config = dict(
    norm='batchnorm',
    stem='single',
    lr=0.0015,
    precondition_frequency=32,
    merge_dims=True,
    one_sided=False,
    adamw_lr_other_params=0.00084,
    batch_size=256,
    decay_fraction=0.2,
    final_lr_fraction=0,
    warmup_steps=2410,
)
Rows from block 12 of a small multi-label image tagger, named by matrix and row number. Rows with one number belong to one channel. Each number is 200 + 30 x the weight over its row's rms, rounded and kept within 0 to 999. All counts start at 0. After the name is the row's rms in percent of the matrix's.
After each channel's rows are labels from the 100 images, of 14848, where the channel reaches its highest value: "lies over" is the class under the peak. Only what is clearly more common there than usual is listed. The data: Sentinel-2 satellite tiles (TerraMesh).
# c3: 3x3 conv (model.blocks.12.c3.weight, 320x320x3x3, each kernel summed), inputs 80-159
# c1: pointwise conv (model.blocks.12.c1.weight, 320x320x1x1), inputs 80-159

c3.222,098,193,247,176,194,252,198,216,215,146,205,211,207,256,155,207,223,180,231,192,235,175,176,226,115,204,159,202,202,157,203,210,252,202,144,168,205,182,225,221,210,260,221,249,225,261,227,160,189,212,136,231,205,188,194,209,161,191,176,219,168,234,200,167,245,184,191,208,179,257,191,169,221,204,231,159,194,292,194,234,170
c1.222,092,150,249,164,196,223,150,241,200,172,200,200,205,217,168,241,201,206,236,200,200,175,164,219,200,200,173,222,206,168,247,191,200,207,144,203,200,147,194,199,253,200,149,216,182,237,227,167,200,200,200,242,156,200,192,200,177,240,183,200,156,230,219,200,260,146,153,200,158,242,208,200,182,247,202,224,200,274,198,200,167
lies over: trees; clouds

c3.191,094,168,179,262,237,219,195,198,173,195,209,254,205,218,202,187,212,195,195,155,190,191,219,247,164,161,213,184,149,229,189,220,190,202,169,136,208,230,174,205,213,251,164,187,165,215,182,257,187,272,185,218,158,179,201,175,240,191,207,224,215,195,266,195,193,170,212,186,220,200,180,233,287,190,215,217,192,137,162,221,227
c1.191,092,137,194,200,200,275,200,189,206,201,236,200,188,247,190,242,226,186,200,167,193,210,200,253,169,154,200,200,176,265,200,195,181,208,200,164,200,200,173,192,223,264,170,200,138,200,173,200,200,280,200,164,179,200,203,243,224,184,205,200,200,185,279,200,173,200,231,164,142,200,200,200,252,249,241,200,176,131,200,228,200
lies over: snow or ice

c3.70,111,225,209,242,273,179,210,195,247,224,171,195,211,194,259,198,215,191,204,184,162,203,238,168,177,177,178,163,217,221,224,221,237,178,206,165,186,183,188,189,198,238,210,185,217,214,189,199,187,185,205,145,253,242,182,199,215,146,205,193,168,234,180,187,156,228,173,201,167,183,186,263,202,202,160,165,168,131,212,207,161
c1.70,100,221,205,245,243,211,212,156,200,188,174,200,228,200,235,141,241,200,200,192,168,200,234,115,199,185,210,172,200,244,211,200,200,200,234,142,195,181,200,178,230,233,211,145,200,245,200,200,200,208,221,148,258,237,190,174,200,200,203,200,179,200,200,214,178,221,158,200,180,152,212,200,212,208,200,210,143,146,214,200,148
lies over: water

c3.66,102,210,194,178,197,184,205,226,186,286,190,227,205,176,281,223,275,157,206,200,184,145,170,205,185,226,204,220,250,199,175,189,185,193,225,186,210,238,184,235,182,212,218,176,190,182,213,255,165,211,218,213,227,206,155,214,207,163,184,202,190,193,161,255,219,216,195,201,172,180,233,129,233,172,202,184,169,216,236,235,243
c1.66,091,211,211,146,210,199,175,215,191,279,146,217,256,229,290,233,251,200,192,210,154,200,128,187,200,232,196,200,203,200,177,168,179,186,200,183,200,200,200,279,215,200,200,200,161,202,249,239,155,204,200,223,200,170,176,171,191,200,200,168,200,200,197,271,204,177,193,200,200,141,223,130,182,186,200,161,161,200,220,188,200
lies over: rangeland

c3.79,098,238,233,178,164,142,182,161,232,269,281,195,210,181,172,159,183,196,228,200,182,192,149,214,200,190,222,213,149,238,165,208,268,233,187,190,189,209,223,215,205,188,163,228,202,210,181,182,163,269,216,195,189,210,211,194,142,201,197,212,158,140,232,203,207,185,214,190,225,191,179,208,176,186,201,211,152,183,218,172,190
c1.79,100,195,200,201,184,147,179,148,200,200,233,200,204,184,200,176,220,200,180,187,157,200,161,203,200,200,200,200,178,197,188,137,328,184,234,196,190,187,202,200,200,200,200,196,189,208,200,200,200,225,220,183,151,259,238,166,140,200,200,119,174,158,200,193,200,179,202,213,235,186,175,214,226,200,188,261,200,200,203,176,200
lies over: crops

c3.277,099,212,190,212,185,201,198,164,220,179,187,242,215,209,180,206,187,151,184,179,155,256,233,259,188,134,183,183,199,212,181,206,223,162,184,195,194,200,155,175,217,201,196,212,229,212,192,140,211,205,204,205,131,198,184,197,203,184,218,276,154,255,174,189,185,171,236,188,165,232,227,199,164,208,182,277,206,184,205,183,183
c1.277,092,200,213,200,170,204,191,193,180,200,192,203,202,200,191,249,237,200,191,178,200,236,257,239,151,152,209,200,200,231,200,200,200,200,200,209,156,186,200,190,201,200,154,244,235,230,218,170,228,200,200,181,153,220,248,200,200,151,200,291,174,216,156,179,181,156,200,213,170,224,210,200,192,200,222,255,218,200,201,240,200
lies over: snow or ice

c3.255,100,206,187,151,218,204,217,182,236,209,213,154,224,202,147,201,225,149,164,217,174,200,182,208,201,191,132,179,173,177,253,238,182,177,221,249,203,209,202,197,177,199,265,208,219,183,181,164,240,233,193,191,209,176,189,210,203,201,184,177,182,204,182,181,202,183,184,221,234,175,236,193,180,229,173,249,203,201,183,151,196
c1.255,102,187,185,200,259,200,200,200,200,247,206,200,229,200,170,238,249,191,130,227,144,257,187,240,246,200,202,200,205,184,206,222,200,206,209,215,253,200,212,207,198,209,262,200,200,212,166,160,265,236,240,210,200,200,200,181,200,234,200,177,200,200,250,180,200,200,164,200,229,148,200,200,155,204,200,230,263,182,211,211,200
lies over: crops

c3.34,100,160,177,195,180,214,185,181,187,155,192,189,205,159,154,113,191,206,202,247,133,223,176,235,165,236,228,192,230,262,188,218,194,222,195,188,189,191,178,195,164,186,208,227,234,197,195,245,205,151,183,202,165,239,205,201,165,205,151,183,215,167,197,250,210,221,185,151,175,159,243,221,215,196,179,168,265,203,206,198,225
c1.34,107,217,200,259,172,200,167,158,169,182,193,200,223,150,200,174,212,203,122,200,200,165,172,200,192,200,205,226,231,319,200,223,200,259,184,199,200,180,206,200,213,200,227,218,221,215,190,218,173,134,178,177,193,238,217,200,191,200,200,200,200,200,200,197,201,200,200,159,168,167,174,184,200,175,227,173,245,191,200,211,259
lies over: clouds

c3.149,102,231,181,179,207,191,210,213,235,226,197,220,285,135,243,233,238,183,183,183,187,190,241,177,207,238,213,179,163,271,218,170,203,236,188,188,207,193,196,198,206,215,193,206,229,231,229,166,182,176,211,197,176,187,168,175,179,203,188,184,197,213,205,201,237,225,220,224,212,198,250,208,205,210,166,227,108,234,166,209,195
c1.149,104,251,186,200,200,200,212,200,200,213,138,209,252,162,152,233,235,200,147,200,180,186,261,200,180,197,230,162,183,283,200,151,173,198,200,179,200,146,200,200,231,218,169,200,200,197,200,134,200,200,200,235,198,171,172,176,200,241,200,191,210,256,266,224,200,240,200,200,200,186,134,238,193,191,211,256,119,258,200,188,153
lies over: snow or ice

c3.190,102,214,166,196,246,249,227,237,245,172,230,201,136,247,207,128,219,229,194,168,226,164,238,221,169,193,158,197,228,216,206,167,188,189,195,117,223,285,173,179,199,235,170,213,175,224,248,199,207,236,222,201,240,202,193,142,255,260,220,188,178,171,216,185,190,212,157,193,202,258,206,205,226,259,201,214,194,223,151,203,222
c1.190,095,200,180,192,278,298,184,200,200,200,216,200,141,200,179,128,225,199,200,194,211,164,210,219,212,167,200,207,200,201,186,200,200,200,200,200,229,302,172,200,139,196,200,200,200,212,249,200,213,242,200,196,253,194,174,200,200,200,232,175,200,172,200,222,165,192,168,198,180,257,200,200,182,243,200,273,200,218,153,205,200
lies over: clouds; snow or ice

c3.52,100,199,206,202,193,195,196,180,192,244,191,177,233,190,111,189,152,226,174,146,195,179,196,241,174,191,186,214,200,208,214,219,227,168,224,206,196,289,174,199,215,130,214,169,120,225,182,183,207,202,227,205,170,233,276,177,149,235,157,215,172,177,153,178,229,221,183,223,195,196,208,209,144,197,235,219,175,231,223,243,201
c1.52,099,191,186,200,167,200,232,172,200,259,159,167,226,200,165,200,181,200,175,166,187,200,200,200,248,181,200,182,200,200,184,200,185,200,198,200,200,285,117,200,200,200,233,188,135,200,167,201,208,152,200,200,125,262,261,200,143,200,213,263,200,220,200,164,224,237,200,220,155,200,200,200,99,236,236,234,200,215,200,217,212
lies over: clouds

c3.11,099,226,145,193,175,156,246,212,213,227,201,215,171,236,219,175,215,191,136,227,215,163,175,218,240,199,163,200,216,174,181,214,211,170,212,159,206,243,181,244,204,193,207,137,245,153,143,215,152,192,219,224,257,184,136,224,157,164,195,210,192,166,229,245,190,249,235,202,211,165,253,228,178,228,188,182,226,207,190,170,221
c1.11,095,200,200,242,195,200,156,205,200,200,188,200,200,183,223,191,200,188,158,200,200,160,188,165,205,255,166,200,218,200,200,200,200,247,200,158,200,304,173,200,181,200,227,142,200,200,179,235,157,221,180,208,227,216,200,273,200,145,178,217,200,200,254,253,182,200,213,253,200,200,259,230,234,195,214,213,235,173,200,164,157
lies over: water

c3.161,105,185,273,244,205,150,189,192,181,224,156,215,186,208,150,160,208,211,229,174,161,148,247,166,167,181,190,177,195,231,192,221,182,177,176,239,190,167,192,173,176,175,172,199,184,227,215,209,220,219,226,163,225,192,232,116,220,170,234,181,231,110,215,182,202,192,160,226,223,174,161,158,214,210,215,219,216,172,190,202,179
c1.161,102,224,244,200,179,151,200,172,200,200,163,225,169,138,197,194,211,234,200,200,173,190,260,156,200,200,159,181,200,200,189,204,172,186,200,232,200,182,232,200,208,200,157,223,200,208,200,232,193,247,219,200,221,188,200,184,222,200,220,146,200,109,200,200,218,228,146,203,232,239,163,183,200,205,205,200,200,200,165,244,182
lies over: water

c3.232,100,170,162,202,180,216,255,203,180,183,244,156,182,226,235,122,182,202,224,229,227,162,196,190,181,194,222,149,167,159,176,214,165,170,170,199,201,217,210,145,168,178,225,175,186,169,204,171,218,201,244,182,180,168,233,270,199,190,267,188,240,180,201,195,222,186,233,176,215,192,187,180,117,168,182,211,248,199,229,218,221
c1.232,089,200,197,171,177,200,192,200,120,200,232,159,241,253,219,188,218,211,201,200,223,164,200,193,225,200,253,200,150,155,176,200,172,158,200,204,183,186,217,169,170,160,200,208,154,155,232,194,200,200,269,168,182,200,201,200,154,200,276,209,215,200,200,200,200,206,211,200,198,161,200,200,155,210,183,200,200,200,169,217,200
lies over: flooded vegetation

c3.15,102,196,217,188,214,190,213,171,137,183,191,189,121,199,129,201,180,239,198,213,197,188,144,230,198,182,148,185,202,247,223,248,169,236,169,220,223,218,198,134,187,246,169,204,189,144,195,186,192,177,204,182,164,182,256,197,226,215,223,216,213,192,175,152,231,247,219,207,182,207,201,209,205,209,178,203,226,217,135,197,195
c1.15,099,199,232,200,147,162,200,140,135,196,178,219,147,190,170,186,200,203,189,163,207,165,145,232,183,191,200,185,200,232,200,221,152,200,200,171,228,200,200,140,174,241,188,210,181,200,182,186,190,225,200,183,200,200,259,230,222,200,200,191,249,200,200,158,239,233,161,200,166,183,222,200,190,200,200,209,234,200,147,216,200
lies over: bare ground

c3.243,102,186,221,153,157,220,225,208,188,164,157,204,174,170,266,183,173,216,206,226,204,185,187,183,200,162,207,204,157,169,210,213,203,196,206,204,199,203,197,176,218,163,180,185,221,176,204,192,199,228,218,217,193,149,202,192,183,248,221,211,178,166,166,186,170,200,161,202,198,229,261,205,189,169,106,193,204,168,175,178,241
c1.243,105,186,186,166,212,223,210,200,200,243,200,222,153,203,295,173,140,200,200,252,207,200,174,200,206,150,200,175,171,214,165,200,200,146,166,200,173,204,232,206,215,141,200,200,211,141,211,209,174,200,200,252,199,139,241,200,146,254,208,175,189,200,142,156,196,180,200,196,205,195,189,223,200,206,200,179,189,217,176,204,245
lies over: trees

c3.115,117,234,214,167,145,180,186,192,221,223,276,207,196,174,210,207,195,219,225,231,179,243,188,198,190,224,180,207,197,199,206,178,190,171,135,143,271,152,154,166,172,208,220,247,232,289,200,166,211,190,194,213,217,237,279,192,196,234,237,212,170,215,200,200,201,228,174,221,169,197,249,210,210,211,216,204,168,214,194,172,208
c1.115,106,257,184,200,155,201,200,223,200,253,272,189,196,200,207,264,225,233,242,243,172,208,200,175,254,225,200,200,213,184,200,154,200,200,180,184,110,156,200,159,171,219,200,200,218,246,194,194,200,176,200,221,212,200,272,225,184,196,200,200,200,200,220,200,200,195,198,219,200,200,264,200,200,197,248,200,205,229,192,200,185
lies over: flooded vegetation

c3.126,102,181,281,202,159,178,148,194,206,240,168,190,257,201,158,225,146,194,184,191,218,164,192,225,205,217,201,232,214,205,213,163,240,207,216,207,267,205,152,184,164,227,219,186,225,211,211,192,176,217,233,167,223,212,213,185,194,256,178,168,196,200,219,210,228,143,189,140,177,272,187,211,184,200,218,177,172,214,202,175,187
c1.126,101,184,215,244,158,156,165,223,204,200,171,156,256,169,200,200,157,200,200,195,200,182,200,203,200,200,200,190,142,200,200,200,218,211,200,249,255,200,164,169,190,193,209,200,255,198,200,38,200,203,200,200,200,215,200,234,200,200,200,200,213,153,200,156,199,164,209,170,200,257,185,176,178,184,200,189,200,215,200,142,200
lies over: water

c3.32,095,206,171,181,198,199,157,275,244,199,130,245,196,209,215,171,184,195,201,240,223,193,204,174,189,236,198,210,193,192,153,161,203,160,233,175,189,181,251,147,245,169,185,156,216,201,201,173,167,207,147,228,175,207,191,173,266,220,247,167,153,189,179,191,225,235,174,227,185,171,178,255,162,219,194,169,195,214,198,206,220
c1.32,103,238,198,182,175,200,149,258,200,192,200,210,173,200,137,159,233,200,200,285,252,144,200,219,219,200,171,206,210,267,114,181,250,144,216,139,154,183,229,156,200,116,167,154,200,170,200,205,200,184,200,172,151,200,200,200,233,241,238,200,207,171,160,189,200,200,200,200,200,200,200,202,178,211,196,200,171,200,155,196,242
lies over: built area

c3.94,110,187,195,219,203,254,197,172,198,199,225,186,182,204,175,191,206,169,210,142,154,210,259,242,203,176,217,203,203,167,201,196,205,136,204,227,196,252,148,206,167,221,228,187,224,188,184,253,174,211,221,146,195,185,263,128,204,176,238,222,245,230,175,147,208,204,199,261,245,216,232,241,205,261,249,167,202,219,197,259,272
c1.94,102,186,204,235,200,254,196,147,200,200,200,170,200,171,101,51,210,199,200,177,151,180,200,227,205,200,154,200,200,155,189,207,200,193,200,274,200,263,153,233,178,209,200,200,223,182,184,200,211,240,153,164,200,171,270,200,255,169,188,200,236,224,196,154,188,223,170,265,200,222,220,263,163,200,256,200,200,201,200,229,200
lies over: clouds

c3.259,104,209,172,199,201,214,197,237,187,196,236,167,253,230,220,175,187,203,217,171,195,208,176,168,236,177,184,210,190,201,227,223,202,198,225,192,228,255,151,173,222,144,246,194,185,211,170,230,196,212,235,200,192,119,179,192,219,196,159,187,184,138,174,187,182,206,136,194,199,194,224,202,184,155,184,179,176,192,310,193,141
c1.259,096,232,200,200,229,224,167,241,161,140,202,200,162,200,233,200,155,140,194,200,212,210,160,176,247,231,134,258,205,173,200,222,200,172,226,200,200,219,190,131,171,200,241,175,154,235,212,258,172,200,200,206,159,156,200,207,206,200,200,172,198,140,194,190,200,200,155,172,213,200,198,200,200,200,199,204,169,236,266,200,111
lies over: clouds

c3.84,101,184,153,218,191,214,168,222,232,156,163,183,185,248,232,237,202,156,211,225,178,159,219,193,155,192,209,184,199,219,175,195,205,217,208,180,212,188,204,168,217,229,180,217,210,207,165,251,189,232,174,198,200,274,182,183,173,162,179,257,181,184,249,193,196,239,222,176,199,201,141,217,216,173,232,200,207,118,210,170,222
c1.84,105,200,174,200,190,87,198,197,225,155,131,171,188,200,213,229,189,151,191,216,175,187,200,200,201,200,200,200,200,189,158,200,200,191,231,111,180,200,212,200,201,286,200,196,177,200,171,253,212,227,152,200,219,191,200,200,195,200,227,264,173,200,246,168,201,200,200,200,200,200,200,248,237,200,227,183,198,132,200,200,170
lies over: clouds

c3.169,100,197,214,213,209,198,219,182,126,150,182,189,210,172,211,201,206,169,191,185,175,177,197,201,216,215,215,246,196,196,236,225,165,269,178,180,199,148,218,186,161,221,227,196,178,212,221,189,239,248,234,156,256,250,181,195,257,153,192,224,212,186,224,186,225,203,182,198,202,211,155,159,189,174,246,192,170,204,164,182,211
c1.169,109,200,172,184,238,200,192,200,153,206,209,200,201,182,200,193,213,200,259,248,200,160,274,217,237,200,181,280,189,212,184,230,199,247,200,198,174,182,200,168,200,228,234,149,200,215,197,230,200,229,215,195,203,200,141,176,228,216,202,154,200,200,200,200,196,200,237,135,166,170,200,174,205,183,239,200,200,249,180,200,200
lies over: built area

c3.164,092,225,230,230,170,118,203,213,186,174,214,162,160,147,205,140,203,169,288,171,203,180,201,255,173,196,204,271,192,173,164,155,190,203,193,212,194,222,201,206,201,191,197,161,174,210,231,192,224,207,231,212,222,204,223,222,221,168,190,222,200,170,205,214,170,207,189,229,196,199,256,211,198,175,210,237,195,180,192,214,202
c1.164,098,200,200,237,200,200,235,200,167,200,200,160,118,149,198,216,218,176,291,200,251,194,211,212,200,200,200,290,199,200,200,194,169,200,203,200,167,204,191,177,185,162,178,174,164,201,168,247,209,164,200,212,208,200,253,213,210,227,200,200,215,200,200,179,195,167,200,186,184,233,242,201,177,200,136,228,200,200,166,223,190
lies over: snow or ice

c3.116,099,213,196,186,155,208,169,227,239,206,187,203,207,197,197,194,263,183,161,176,180,229,203,236,273,176,158,140,230,218,219,219,172,230,208,191,173,215,190,299,156,205,188,258,197,207,226,183,209,245,192,214,211,183,255,169,264,188,239,173,201,202,185,227,148,201,192,180,177,253,249,189,200,162,198,228,158,222,146,191,225
c1.116,090,214,200,218,149,200,200,302,200,261,193,222,174,190,200,183,216,178,132,200,225,200,208,200,273,200,188,160,224,200,251,219,173,183,214,155,191,54,212,263,200,200,181,231,174,177,222,201,200,200,200,156,193,175,243,200,200,193,237,166,185,210,190,267,125,217,200,216,200,228,217,200,168,200,200,200,169,212,127,200,171
lies over: rangeland